Rows from block 7 of a small image embedding model, named by matrix and row number. Rows with one number belong to one neuron. Each number is 500 + 25 x the weight over its row's rms, rounded and kept within 0 to 999. All counts start at 0. Numbers have three digits each. After the name is the row's rms in percent of the matrix's.
After each neuron's rows are labels from the 100 images, of 14976, where the neuron reaches its highest value: "top examples" is what is common among them. Only what is clearly more common there than usual is listed. The data: retinal OCT scans (Kermany 2017).
# fc1: MLP up (model.blocks.7.mlp.fc1.weight, 320x160), inputs 0-159
# fc2: MLP down (model.blocks.7.mlp.fc2.weight, 160x320, transposed), outputs 0-159

fc1.256 083:492562551453512476510484510481514518506496475473485526497518513467544500503474480455478490538475516503492517519499483471524491452487496503532475474489525479537509493480517487447523473526504494508462540483525511499529483480577497493496493476547533496490451490506520502469514508525531489451513539530500508487470517466549520492466553458485504453495507491504528523499526480524541468537486492496518495464519486458484488526515505464536481471495479505471498512532475492490505481495527472
fc2.256 089:489521480516498512499497516543490446499523474499508546477468483495497531479469495544525516488465465538478515482547539521492528504470500496522571490527475542517499475530455480511512466496511463494515507489522484485515491521517502508482500510496509497471474536504502475505489469497479530578548465480519463533447506523511492487486493514506515492496487519503427453512513488481462522522495497521498515509470466476505506500494546488471508456541527533467482517500474500530531542516499494
top examples: finding: normal

fc1.11 090:524580541499515512531476449476507510492504503482517520520498473494496518521467475489495524541483515527507516546472505503486494493497466527501473495460522454505498518516491472471493502521521508527470502487523484529529495496559514514526516482546506503514474488523545487513511534485549493519502494510476515489470471501587498483528501449499493451493498491500473505477536555501508482521494500509540466469514489509452484571517505521531470493497484520459494504525501479453501502493516526
fc2.11 108:503543505503484546496506490552521498517479496493524478464481482520492507496511487490503474484466470513480497481550503520504492507462479517492550512506489505532484501479445499493467519493487488522527498511489537512511496485561490476501490534504510485489484477521555453479518480480479512581487452497473440524514495496531465480489496510522468477485477536487470474524544498490452462534551508498494489520429519491517478496484538496520488457523482520530519479500470505464484498483479523
top examples: finding: normal

fc1.254 083:510553586482512507523482504486535523477491493513504546505491502468504548487484484493501509520487514487486506539488510511473505524500469514523473471474506480503506515495526477454501489552502520541456512479528486521507482495567518513501505498531544483514449503520529474503484491489524516467503462517492519483484471489571524496511500451516499435484500497472483489481530528521521472554490499484500479508508481475469489516496492497548466522488461515471486505539520475446520508472502528
fc2.254 085:508527506481513530503499517559506466478503470513504481480505487540472488469501513519504484513499447518498490507537511524500508467477512484498552502520470543470503511519450500506513524498476508541530509504497507519500513479536492470476513495504505462528504504516546496499508492486443537564510503459521459507489496524516474482469512516488496528534450528527514503511522470477429521481546493514494495478465464494519480495488533487483497494537546527509473493547466517520471576526486524
top examples: finding: normal

fc1.63 094:528520477477517529530463485488500489470465499521522515517505477519503531482457484465480530520472500478525526548474507552500451520488490519489501493465532471489512494484511459490507457491552481551488471496526533511514572476495507501519454505501511525516496448475537507518520493517485473486474518513485515474502509507558498477525463491461481470539503501461491485450482494480509514485541509487526493504517544482486493536511505514461461513467478503447533512488497519459499466522481518
fc2.63 086:444502478517495531514508507480527476574488527478511522524514524494490488495558502491526463486526505509503510489512492458504492446486486496494505541500537507478511473467506525552474487501507510480507471458475514528482522509486512516474528511530471479487529512489506504514543506517483585528462461552474496499462504513470490505530526504471530474504504478507508466470507461489455509481494529499519529516480517487489463487504545492530507493471462476523555504482528511513565508483512499
top examples: finding: choroidal neovascularization

fc1.292 097:522499476468522543544520448495528465497496460476524518542526450509528524503484524467485481520474530497475503542523477546494494533484536515522512463506532448502485493496522484472480452507512469549484493528546520497523533463520523490485516503483507518485512460504505500491538491537515477473493519545495530457489510496513493517463512457489486470527520517464512502492447484513504481482548504512558475510535540497509522544517477483467494506468479497494517500497483518461498474488531508
fc2.292 106:471489493494573507496506510516519475569504507448530539525498481542480478511500515523573507503538518528493529491499510513494517503555493498502497536506491479500508493497560516563487497492511512461503492468502537516468493499475509502494510511505477545491477523465521507481538547531512538505479504560478505516480496474445518514482498504492482509515504476508502494481493512462492491515499491498489508486512500494476522470522496478487503452481490479520524496519483533548485536408523481
top examples: finding: drusen

fc1.80 074:523585584479495502514475482495526498483482493480475531515506487504517514515481476497496507521495498492486526533479508479477512502495471513539464488489493478504514506480510481476508496507515529518465530494527486527503466488586509517495490478557536487514434506515540483517506497488505499476515516507472522493494498488573491470519489452498504467518482510500487515471543533502496483543491499479507464482509469487467493521518516500545466488478497540466468523533495502450510508460511540
fc2.80 096:481541515476475532505496512551480464512520484498506518500482486466493525519510489474478500462480436490512481488493524506484494503490471499504548533550480494505502485490452502519493512469474498499483509460492496479505484486534503482488495518502501478493475520532528467511494490479463542581475483454508455525500477523527460479468482505549494506497467517497490455495541511468469489516525470522485524508428491495521474474476535485500499458562500535500502508478478495468498531521524546
top examples: finding: normal

fc1.6 088:528523485487535550557474497496533487454487484487491507506522475496487550524462478456489496519479489512485525560508495556489472508489493506492516443483545454507496513478503468479453457512514503545492503530529535527511521475534535513511484512486507490510513463475531500488521528500527482449507503545490512467492501501528503514490518458491495468534512512460524503509456510498505485478518488504539480526488531490518538532501497530502465515456470523465526507531501502441488505497520527
fc2.6 087:441471505532561533503511513497495486560502536468521531541529521503482460506490509494553496488534540513472463496492451506506505482532493484535509587491523519488520441491519520541495526487455519451491464460480538529499526527498495510515485483488476489516514516508493504480491484501480556517485489530484525496494488494459485477521492522499511511494518481509495500469502526490496502495484529456495516475523509511475481476535511485505455486466454507505510455486509510534529509462492482
top examples: finding: drusen

fc1.238 080:533521498494504533492482490451516491511510484523525487510515521490487539501471512472490469462474502502526510546531506481458494478459498506523532464503486466500460466510492497515504492496523433508487501527497520499503515471486494499541468493475461536495517478520534504496487522542507461502474500507511533466516529477558532448522445523512504479530480542488468525468528469480502494483493453520497488477535526510499527536481483502502477510470496525466544509506478508457498421541504499
fc2.238 093:486480506537480510512496509545491526466488477480466514498524507511516514472496432471502515482485494465508457490529491525484521472469490529454501531519508510498474471496509476464497482535474485466447519503471480464511495477459510494474497526506491505499491474487531489494473526479519524499516478551485460487475486512476552497507507522508446438467527469476528444493485528464475467530500493498536487497455504528431527486524520485477504461496504512500512500489516538524533544468499490
top examples: finding: choroidal neovascularization

fc1.261 092:467511505541522527514515502501495494492536495495461506526493498503525563497466515494512524477487536551515532534537503502539523554465509537501457496504480487516491483512511500457468473585516500534482501517505493481503492480495517449491501482501495471491511476462490485478533501524486456458496476526519526456472495504508514498485505495496482506481562472436505544472487513510533443504552522504494519521523522460495517490446490526476491516481479504489493512485539507484500504470487483
fc2.261 104:542497480482542501494487510492492596482472528503467491485503542495494508507522465496491485466474557482510489513517507491494500508508466512469515492476509510526506465518515479498521523496522535476512505472455510477520506502502469487544487488503531486480486469498492471529519523477510463490498475506491534496553466445482542479515496481529452506503509497487525464550494485491549505520460487487490482502518509465515513514536470542505476474436471552490478544513551494501480496501479536
top examples: finding: normal

fc1.162 113:514487476514515526517488501468526525498521496547507534517485488506509540474471456473504481506467502510531567547490503521481471481447496511465486494476540462476460548482508428484507464513574453525505505513523507504489517487498529465518467496502503495535506486485547503515535505515505473466476486520482535470486535499519489470498487507472501474538505487493502471482519493490509502474521493491493484513501517481482516508502519516498434483475486520414538541503492518496509494524487518
fc2.162 112:462539503494494447513499498530489453459502492475480479480524454490479464516517483463505498528471453492520490544515477496531502479467542538457503503481502482465450501501487522501466488515511491501458470497524488518541487506441539492500535481492459520520511508460465474489494493485496559526531479553486530488485486487515508498522522485437517467470552488474476518471491496508454517477469493488514488524456519519488499457491490499510524534458503489515508492489544507501499517503496475
top examples: finding: choroidal neovascularization; finding: diabetic macular edema

fc1.79 093:493572554501480476504486473483526503506505489510493531485463502497516546490477484494537512465495556528499482503510508493530509495482472496552477463492489491507503488521487479431480465518516494555469514483524501503524480504579497501503493482535508480507453500466536514468491515504508490456481498509532525482485491505575550474476490459491496462484480470499520516494522518528538504546484503512500543462498479485494517531494500520525493495516479489467492504489509473465535509463508474
fc2.79 109:488542506487511542489501499543505469478500481526566516462498496495439519477471496535517504501487460517472503476533498540497495474530492471521496474534496549481495499512438485495512494500532474553514491503515533545486508467533525470476457468495521467523497496497494490470506504517501488553508508491511424494521505507529458473496454503496506520492455545513483498470530463490462529490521515513483543499476479487506514447497529502487475514498527478525503488497450481507475524485485508
top examples: finding: normal

fc1.71 113:517529547497517520517509479511479513525508479474456486554509457471505499480499547498484515486508520498472506523509519488498539487487509507487505554509512484513477495451513506515523485497492474501422556523476485501489466491521488502518532502577469523498491467509498470494503554495474494515490507505505495510506517469500530483494496498509475459445484424502493511515528468482527475509489522498491472470524520518501437524511473444512500492507535514498501513493498546486467507496573515
fc2.71 099:457485495501479516493482496510487478453498493495507494431525536533494512493520468484497497496500500479486474490508527501491507501491517495475482482500506486425514489520494486482533468510506485504510520467504489494495512510442530497504422484494502487518525491447487530518494485517514537470507518444496488494502490522473477506504481503470518479484487609509501503490473516509483523492506496480511495502481505508458577493504450516486494510487488509509500510478514492509490528488386502
top examples: finding: normal

fc1.299 082:492544483509498494571487479502474492466494472506493512511545428502550471509491532490482480515494508527476492492490492542505507544513547501566489467498496489489503490484509499462506497490500520529499505554535507506515525517516508497468497495473541561501494493498478513491509457503507437475490537511489518494542544480499482497464503414477503455479535465475493513488464510527514506534534528530514490511543527508493518537499500513467502507455500520499501497473484477489505509508522484
fc2.299 115:535436505437541515504514499479523478511507492518517488524507504499508494489510548526548501512523545533512522483507481487510482482522503501451494558513453549489515478479582484498501508518511492494515458511490541526481475515459491511530515498487504539530489482522494464518481529545479523529500506511506496473494540470458530534472476494514513527494481477497515524479507535460477512523490507469446507486527501500509449478508513491490531502517542471494543482502461517478520472506518498
top examples: finding: drusen

fc1.241 093:484504550459492483488536509478494503489521484518534503516490481472510475542490498452477474537458496467529497493470440489506491484497512514496451526482500483524457491505485479469523547509471510499529522509521496512525488508543544513484490487513546528485479510558486477481461473497554510497526490503514507510512468480500487527493550488527468508466492500513473498481518523529485558519516450489512467509525454501476480499542500484531485491509484539487484508514463473511520458441464466
fc2.241 101:484475518483505491462475488460450559511500486458501497525444546498517507483527497504489475473530529503485495512529521524509503542461484468496523538512522473534521484494531488514488528480486512517489533527502527470532515549487506547504529480464534499504461497490483451499511466493487484496500470538515498486493500480499498493463475491496527508541573475459496486560451482527528485513453511496523475495480484488531461536466527526528471509519490540521488498501513484497530472508497495
top examples: finding: choroidal neovascularization

fc1.252 077:483585590475515486527481499487511508505501490497485528512496488477514529512489487486489513518486552483489514523478512487516521513484466508533483495478509480528497504497497473457507498507517512529481515499527468502504485497583500519506519487561530483482414507493518494484512516486507478478495517515493527486532503489585498473495502443501506443478496482476493504483541552490527483549482511476494486476504482489468493520501502503540483498498494513467492516504481490448517507483514499
fc2.252 091:507540527511467528507471505532464460484520485510466497493498514460490514490515502492499513487450447493509477498522522508454495476482477513505507526526497515490498484499443502466520527491517499535483501501461486483506499509536494478509490479515525446501476495534535470514498475491518536550504471461511439482534479528539447486497507508538512499527469541510469499534532498452457498517529472503486500510457473493510452488507531468488492479557520546498510499469448484489517524523510535
top examples: finding: normal

fc1.315 105:493481502495490477488499512466529487524486462538547537447496505492487492499522478477505465484493496478525489463513506503461488492471494523509493526479537472518505534515524479472513496515505473522495491548517549517507524477484506482491461490465541517499470533508531508491522442570500469559506472511524521447505552509507512479473508516459530527482543538494479510490473496456509527502510477494530496528487523490474490484496501491512469463506479499484494531486457495513548435540473509
fc2.315 112:505513497507500479514484484517489412492507464493503486459524475489530492493490461483484541488521449466501490524492495514500504519485522525509508477505490522480453514505460530492478491487504521522517509498513480488520484479461543498484488503493519485491517493525510512483509481508487511563485488400468464536489491504519492469509513508449533470458474522521519490467479493506416536512509478497470511508486517522478538508482589499483495484497512490502494506530471505466517509515473492
top examples: finding: choroidal neovascularization

fc1.47 130:500511488509477511518516495459525519491521503541516523520506491473503520465438481478542487475445494526512547529494507514468492504458492535505491508469493476523469503498477465509514505525548457516498491526493503511522550471512508491506454469479530496545498520521531491513516483520480469476460451531521532467494512504519512441508459495481510500503514486482468466430489513499524519534519493487489490507506530500470482525489507510464455495483470546450510537504479500488550456524488491
fc2.47 110:470523488495449534500528502522507494492506527523447525484530504492523514519502466483478498527531454497539484494491498441484493496486486486467503522544463534484482515502465519507485477532485515501475555474515498486479519476504522455500528482508484482494492489472470466508480492506474530527501498548503555466498506511473460491484518515491511447478550503449484453491487489539509543492461485494534515478459535519496484518487528544516493484437471491517528522478524500515501518530459476
top examples: finding: diabetic macular edema

fc1.318 114:522512461493508531526482493451499539483499496535511497536508501466493538470489473478491503477433487504521541543495477536464493495465481550495493511480518486501474510491488471518529501532559482516488493520505539520520569472499531484497476479490513496523504494512541502543524484516467468503480475535494510481502535488530537472519478495497513492518513484487454501424504491482506509491519518471460492493538537502489482528495512512455448504467494537446527531520495517481505476514508521
fc2.318 117:428528499470505543486489489536481493547522515455529560504509500481531491498498476490495503485498517479518459505481505486502485476519441477509514553498513485465495512488477511525468513508481492469478495472496523508547513484486528492502522514474490499502474507493491482465478470514464573542492475558475561514482483486513496488486521498477482494483539499467472433482511495483474483486501502497488496495466501496493500459496542493505504441461430475491525485492532490498523528508487499
top examples: finding: diabetic macular edema

fc1.26 106:507524538489497515527498470503492501532495481461469494555499468480510498486501544490485498491508514481462507512505518478502537496488520501478501548512515485525484508448511502480513509527495484509413548526491496504498460477551485469499543496569473521501466475500498458496494558515480486503503493508503494497499544486494528483471533489503488483449491428512499524510519479481530476525482538488492481475507509521492439509503496455515513482532530527496502517505473541497479498487566510
fc2.26 102:465485497478497502503506499525507488432506491497510454436505526518494508477504454495491511495502516501488454488468520495498491476481512520477497473496500486460523528498495507475542491517487522511542527506509487523513512501455538495502413500493518507527530494494504529498496489521503514497492543451477468479492475505477466491504480510483517480488496607506522514486484487510499506494496497508504513492502508493478560494499444496508484505491501508492479513485503509521474486502374486
top examples: finding: normal

fc1.12 101:544494484515509514521533483488537480487516468523489513492503481507497498478478485458502477510474501512495503518528488546478469476468517529492501453494516443487474490514514488498513468486565473516517474502506518484503534482537542490515486487476482505487500483479539538518522535529477449467471501544475525487479569479497516490480455473452513481538502514511509498494475476508522511491524461489507474510531578497514529547555504524476474481484482528480505535469482531485509470490487531
fc2.12 095:486476496494524495516460527524502481512478497503499514512501503557520485514505506504518502511532490499501477526493522478474539494520522491550471491479536491441499460487511491524478474490487503528470455502514484507523542537508485508514457468478460534508527515478512511478479531551514496467478516540507536521486497515488524496471498511491486526508494485513536507471486572484492437511498526526526503531523495494469575495489520506508516480456490473558510516522524542493452507449546479
top examples: finding: choroidal neovascularization

fc1.296 074:525572537510513519551449492498504510487446518466450507516529482484522507517476494501515519511491480505494522536496494499459519476502504517485461509480497488517536482499506482546528558536509537479468509481528482539515495468550514537469519510535529501502480501499500479521466487464497525493501495517471506510465498478525488495532490462512479494511523502505480523474493559481505485564506514458498443512529488482479472530526518470534492493488512537483465508544511514492504524450507533
fc2.296 076:501505495466524511487513504535487463527485462499493487526475468474492537497552471500502526504448477491468502463495551493508453469506513540491486516523548468535540495479497514529491492488503519507531503509497478499469463492513494468487506502495498467496478469499504468519480477492494523564498510437466447482496523518502504517493463501534507486512460479508523479505510524479493500506528512489496534472477509510512463501476562516514471479569540521550463517478451549498476485511504522
top examples: finding: normal

fc1.18 086:473491522466488542444484542506477493511520488514528487486493495495516559532519506516501486495491479471533480522494460519512509474502523519470507493506466521482464469520515502489527528502493522462520502519489484482520455517524525457502513485528473496483530485515450499463494515544504506491509515493474500483536456488541492535529494547488514487481484509517486518496567509540518456486500511473494487502511468466481479462450478469503518516475493501519560498481486486411464458493485490
fc2.18 084:557490489485503507503412476475507528519508502477549513524473420496485478498520532495480505485492513488495553491503526503487511497466505463436523499495502494462477528483525519511440510478477506531492544473558498488505499511483467489506528494506499526477467484499496478528498477511476568430519489511529490507489497490509503504494479490519514487519507465518465478519480481485494523506521505512474502517481475509543516511494468502503492493491513486514563481509496486495501466553514559
top examples: finding: diabetic macular edema

fc1.45 103:530531531459486539521502443490508466464507474493462512488513471519489501484504445499534513480481488521480505520479503502496497447497514535538527519493518491501478505507506488541521454494500498444451501483527550524514486510562466546512490496522505500525489502481517510503495533483523529527493520503483509500486477528510566526480510484470474505450494465507547530517522483443502511509454510530522505484455513496538507523512512501538490498511501487481504492525511558483480496520558521
fc2.45 109:493490493493429521511504511525475485496496500515470438490493511486469501518513496488443511509435504473490471453522471511504501486441535543490472499492493503472508512501458513486548511493492525526510506504466471514487523464464486517470443490492472506510489501548520494480517459497545453489501508501491466485507458542492476487528477488479508486480502535520488519521488443532485535519488523517533558520507500518523506508496502495529453497523507514510496525489491480517531478491428484
top examples: finding: normal

fc1.35 108:511531535483528514516509479517495503535493486470467496569500460489500501501504550486486497503514505489474514529516518482490534504485513486477514539501517477509472519464520507492508491512500483511420565530489495503482467491516476469530543499567475530502479477482499464500506546514476489508509505491513499488515525471496531494481520497502488469445475430508491500512530464486515469507484530493501476468528521517496438521503487458523507493521533502504519519516487547492466494494580494
fc2.35 092:486491505508495512489479483477499499446497496493501488418509549483495506492508468494511498527496514485505475499512493497498510503496494495472508475493475511436513505494487524505528483505524481521530511504527497501495497498469518499498419481496529473503514485473477522520488478493481522474488505448478480475477491476479470501495518495505508488503491623513519508467475509519486499504509497489492501498498511497480598477509440533479518500483497505512509497488520497500508514491389493
top examples: finding: normal

fc1.72 089:512521474496529559577481470489489472475465464510507520523528462514483528480469522481496527525493516501484512564504499569482489524494486494554513479475532464489511491498523493496501458492513501540469501485528502514501577484504521494524500496469535500488519456497505518512533488515481493474496513510486508471510553511505493508495478444485475451528504511466483487485448504482474486502524495512524475500513529507515499573511506504460461488461500482472523491492498519461493488498502520
fc2.72 107:476455497496538550503501517506526446542494499458535528516533547515512461480517480516523490508520544516498487465483458512509514479512487503491509576512519498509542494500541523539456480508502513483496464471484526524492494510478502506500475522485444493493512509490516493521519493551468567523499495562490507490453493480438538493476494515497521512531513482496490493471495521460464487477501516499492529485463514492484485463501494462519521470488465510517535475510512499532536482478485495
top examples: finding: drusen

fc1.60 087:473518492510469534559490497494497515482492485521490526492525412503533529512466542499538490488482482500461507522517511511491505505492575532520489447481511490507506499517496491508534525501531527484497478528501531521523526501512503540474512485479533554494493493482508530489499451514462483452482506513497525488549569516492511503512497419494515500495525464512511509464468544509511510549522512520518501513501535497511546539499511527468498494485486514497491492474490512490530514489544493
fc2.60 107:524453490512517513513525501475497506533497478527498491546510487521471493512489511501527489471488524480519508470518540501504531539494486489473524554500475472510502513485550451519486523478561460490494470559480504495459513514432483513500529472493504523508493483531488488536490535502471509553482512521493470465514538500452515493483476490530535512481496467498515475519477550450461552521491490469497488485478493517526445479485513492500502488526544494490503507487467511464501514548529496
top examples: finding: drusen

fc1.66 085:528468517525473562439477502475528517513559503510500506504510515486513589503500491507550512467492507553540501542515463519513517463489508521486509551501511468486497493515502489477509514514493470505477526495495478515526469471512515469521495489514468491515498461509504477500498529534518520474473480514491518500472463464528514508507496557497484510478500456521499490500560493509531454497489488537515488464517502476499467493475425509512488501486462498494533505510525500440503485498525487
fc2.66 108:515466503483493505497433518520499554501469487510488490535483455515481474497528486470458504467494486510530536522540484476476481513467526538436518510500499494473454551497545502463484512479498497496509540507480487447487515471476494499511556556500492503509490509478499480521481515488504522468475494502499459506483481498476515443514481520491486477493516473512490491527490479469501526505516494465489499497451503546520523525490464524523479494470519525525579526500512508467491501535510541
top examples: finding: diabetic macular edema

fc1.216 078:491571566487532488536483485487511507494504494495493510522482473464520503508473492481488512556490555494503526539478506481513511503502471516517467505477506465536504513494475484464520521525512493539470517485532476488524492494582511506505533476561536508482450483516527482497523514483519498518488511512484528501493481472560524475502515456510485444492503471474464518465532537498515487535501511504509472484529475497467465544512493505538462497499493524454488516519495481470525501483514510
fc2.216 091:501517511490505561499496493567471471467527491494486479486488507486496493486501475518513509478457466495506476498505508488483523510484490526459522524520471499518488480484463466448494511489491481542515518503475498463503531476521511470522486493504502441520490504535508467546500478490484536593519467478464444485516468499515468482490478500534484514504477544479466510493538530470451491505515478503485494502426472513494465518499510490520509499555496541503501500507477505477502498523469539
top examples: finding: normal

fc1.31 122:524517473488513537535519491453522491495486467538531519494520478475499522474471486469515482501457486499518551527486476512461478507478498549508505498482513464509470514500485464515514497533556454509481505535530537505532536465528511494510450487474504514536497488508555512512522490523485472465491476538511524472505542485526526470504481483471509473522512487503476512437483495459518523506509483511508486512530547485472494542508519488485447506478494531451502533513458518486509455529513510
fc2.31 107:464510480471470540513470512509488509519486500472500531467548534529541490542507461490478510474559509500505508485499494528538485467500474454513495501514523534485500479496504483486469498461493520498479542458541462506486487480471529526491501545469495480472525488453503519483504521539490520499469473545503527498487483479498514496489523515475536465479534517442484464461471496498491512480520485467501506451467496502459500499492528518506508489441478477461566477527519539505504483491481505
top examples: finding: diabetic macular edema

fc1.237 130:510515471504498532518513500448524505462503475546516507498497492484488523473463487472503482485446478485520557538504498517474486484459506552486519509482519468486464517501486454528528491505565464482489499522525548518518542485505509467512467478491517489530513492504562499525518492502495494467488470536491514459516512489520543460504480497483535467515510505502471506451500487475523493473502496494482477521537545490483488522505507504481436509484516518426507535508478526500508455525504514
fc2.237 120:482511498523494510525490502527508516480463515468467529490502510509531485538488447464491507516506493494515497496517516501503565492513480513489510523499504510467501490492507515477488477509514513547461528435526470446490510471443529498499523492504457491463505519435475478485505496513510523512490506542508564494480504498476528489507512506464491466500566503454507451476480465464526509467455494507481500473471492532470518491514500513491541486450451466497511491543550521507526498506495492
top examples: finding: diabetic macular edema

fc1.294 091:515533528504497477537479490481527517515507487517474536517462474475507518498477509494517509513494518502484536506454504479501524477478477489506475519481540490525471548483508477501474512530505491509441549495492489533506474498566488521496533482537500480558435518473541472494474530494506496484493466536533514512456505496508528470526515464509494452469506449501494458488506499477542522549493509494484506498477484513477476493520512505537487490525484531472512528540500486501566512450531502
fc2.294 095:519505519491523492510513493520487503416488502522544451472494537528506483441518465538487515475447520461499496522497455518509491503490494548489454490497483492444503478502469466454507535466533491511512501526474486532493547483469487478496436486483489473534516508505485530534512488458536526486530520508504481504542505502504513501489534508477481498500514569509488490513486525500519525505495489477506527530499485506466510488513496515517518509510502500494459493471509504546495518496423526
top examples: finding: normal

fc1.94 094:532522472482471468472529482481544519502497535466497535524530484537527479504467492481528503498467474535493482464461476464465495512496516510520488528495553472488498536503471495447491456459535497509481512492511522490510517498517535546499481503496508484537434521480516476481500499474497467455500504521492525508456481514497459468464501494513501485500502475518520500500480502492506559529531479506496510474487489485447511515516493534505519495500468519491459520449488491524573507451495535
fc2.94 095:511477500511532480479494516461520572529491482453514491556481507513502501505528545496486483498489529469505521518499461531512498481504461475509507503508455481473477465526507495487500519528510499488483474505495529487504521498551480503523505458476519519506488500531515500512529505469508498440526504566541518485514495492520483466502492526573469504525526462507452475506496508510541488491538495474512489540537481478522474509483450542545475509482464530508460517477531508502492510534535495
top examples: finding: normal

fc1.273 078:540578571537515488512476511501529529495477505471457525514500510488524519511472492502512514517494518503489502514487533514498521508506497480534476479491510480494510511491492494495526472491497522525466513489512469501492467510573502528494497497536501478515414506464517532518496486469496490436498508504464520494512502488580493468498475438504500448531487514506498506491524494486528477558470506480483488482487473470502507501528529490553503488502513509483462500507502499487507519449517539
fc2.273 098:507555527479471526501474507531491449531526471494523513513502491490509528488495517488490518507479442474511466494510534506486488467501465483526538540533480511505514482496454536511537471499495488499452501490502495501511487480533487486495480487508519488505446500518517457485467498499520527549512498440488470493527506536537485508476460508539506505497446505516492467501535513437472504520531477515479541490486503499516470445513516458504493461556514498491500504472446499498515531531543494
top examples: finding: normal

fc1.29 127:535501476495488502492533479414535491476473482509521488514510518461492496473478482476511451468470467527533510513471456514460521486493475542507512498509483505482480498501492491527517528528535496482507512529489526538514524464494505499494467480484499487546491549541557513549513493493481480471511445510486509513508524503522509445535469510478557505526491503524446523439528481485489515488517493508504496486526520502469479505503518492484455501495484540475497527490467517503534451504514518
fc2.29 098:496471495484519496493518532509496482486523481493507495496483478490495537483532479487514501481514502458466438512509506489509461496513488478511474509531458506482535550484505547525526486504469501503513510501490474486488483509474559490506499533517490539508487475479475534523492513491505503528506501564530516507501487505479528482449494533491493458494506487466521515482503515470486517497494526520428514494506528516457550456556578463458522471441482459515529471480483516504504514459507498
top examples: finding: diabetic macular edema

fc1.88 120:509487483500481505519511482479510521472529491504494531500498460508501525497444472490546508492452483527503523515492483528483488506475525541503481490478532476519498523513482461510483480509544467507487465508539540514538554499500502513499458475465532515538488507476532491522530487507475468448451477553510539477480526510518536466515471488477485491522532485479500487456473524484506500505523489499528488517514560503490536543507519555470453521496440519457491511500493513497540480475497509
fc2.88 087:468508479466455483509507476533490528511467527469500488521538518544509473497492507464501467462525473535474492508536502470529472510493525492557485488476512549481525497483465491488488566521456516522499537485452504521524477520512516488496464467522465517464493473481489517465509461484497484486522491548465539490501530493498470509510519519493469487481517473490454467483480505538511486501477521524490490506513506515481527480497556539496484510463485523543520504562526545505522496486523499
top examples: finding: diabetic macular edema

fc1.255 094:555517486515509515545526497478528504488521477524486502509512463507518484493474520475491482505467525504479512524507484525488462456478543511499505441510524437477473511480513484511516488472530487501509508473512513482501513511541524520512474490496512525515510457470540530505505488514470487443489515517495530512466543461499509476486501457473484438546491536526512505520457483504528528502523438506511485492525539503540560542555486515523476490477519521474485517469507517488505482472486522
fc2.255 109:532468498475562476501455500511496471516516498513494531512511535498478481487508506524543489521546520514503494507482497483492517529551488523536469509481531467469520466485523488512480452487502488526473440497526504488513502535513502522528445473499469478481519510459525496533504530564511509470498506525545516527493528513510514474473508499458503500529493491521506497477491526420471467512562489512511486498498513468461528480508518492463526490484501447529496497531515537475482523481526496
top examples: finding: choroidal neovascularization

fc1.290 098:446497519520509518501531495508484488495536495506482517484480490508498533488492510505521529479498535537543492489497516510552514524479507485520501514476503494540471470530506501487490456511502468526474473489494494472510498487465486501478500484499479501467497452452460518446568502512488502460451519532549520471487472558498521497483513512495468466488509486452561520508486527444540465502513532485489544490477498472543546520482513515491507472520483450481493472498511489516499494518499449
fc2.290 097:553487481484473529515522488463515516509490536556487531525456522477483527517508493460444513493519505485459521477504490488532505522504501477505530490491502474511547509486489518537478484455529521510492507482503503496532513484461510493512476521477453479453502485462509488490527456523525473439516492511550562470508458494452480457488481490477525489537517483485455508503471513513488527527465476473506515469466472494512491498523509539511483506497490525508481477472528513521515495542496553
top examples: finding: diabetic macular edema

fc1.25 087:501570547471512475512485475479534518504513484516499517516471496491514541503480480486524512481485567520494510518490493487521494512493475507539474478486513485516503506516481476416484474532514492551472525488523476487519474504576506502516519471539512493498429498485534506472501524512520465466484521516511522483510493494582526481495503450502505452485499486469486495478529538528530497540477494500508531459505487497472501522474491500533490494511482501484493505505509470457536500487512482
fc2.25 095:511547506495478546492497498521495459458520481530512511461503500497465526496495490507509502479467446527508506490513492528491493483516508511517549497517493539469489479481423495498501495490511489546504492506496519495506508483547506484480470509497514458519487501505503498488493493492525506574512487473526451512522490543532448472490455496492533496496449560532498505495533454465447518515518473492488510509440477493516478460506523489479479478506536527509517474480440475500493525480481522
top examples: finding: normal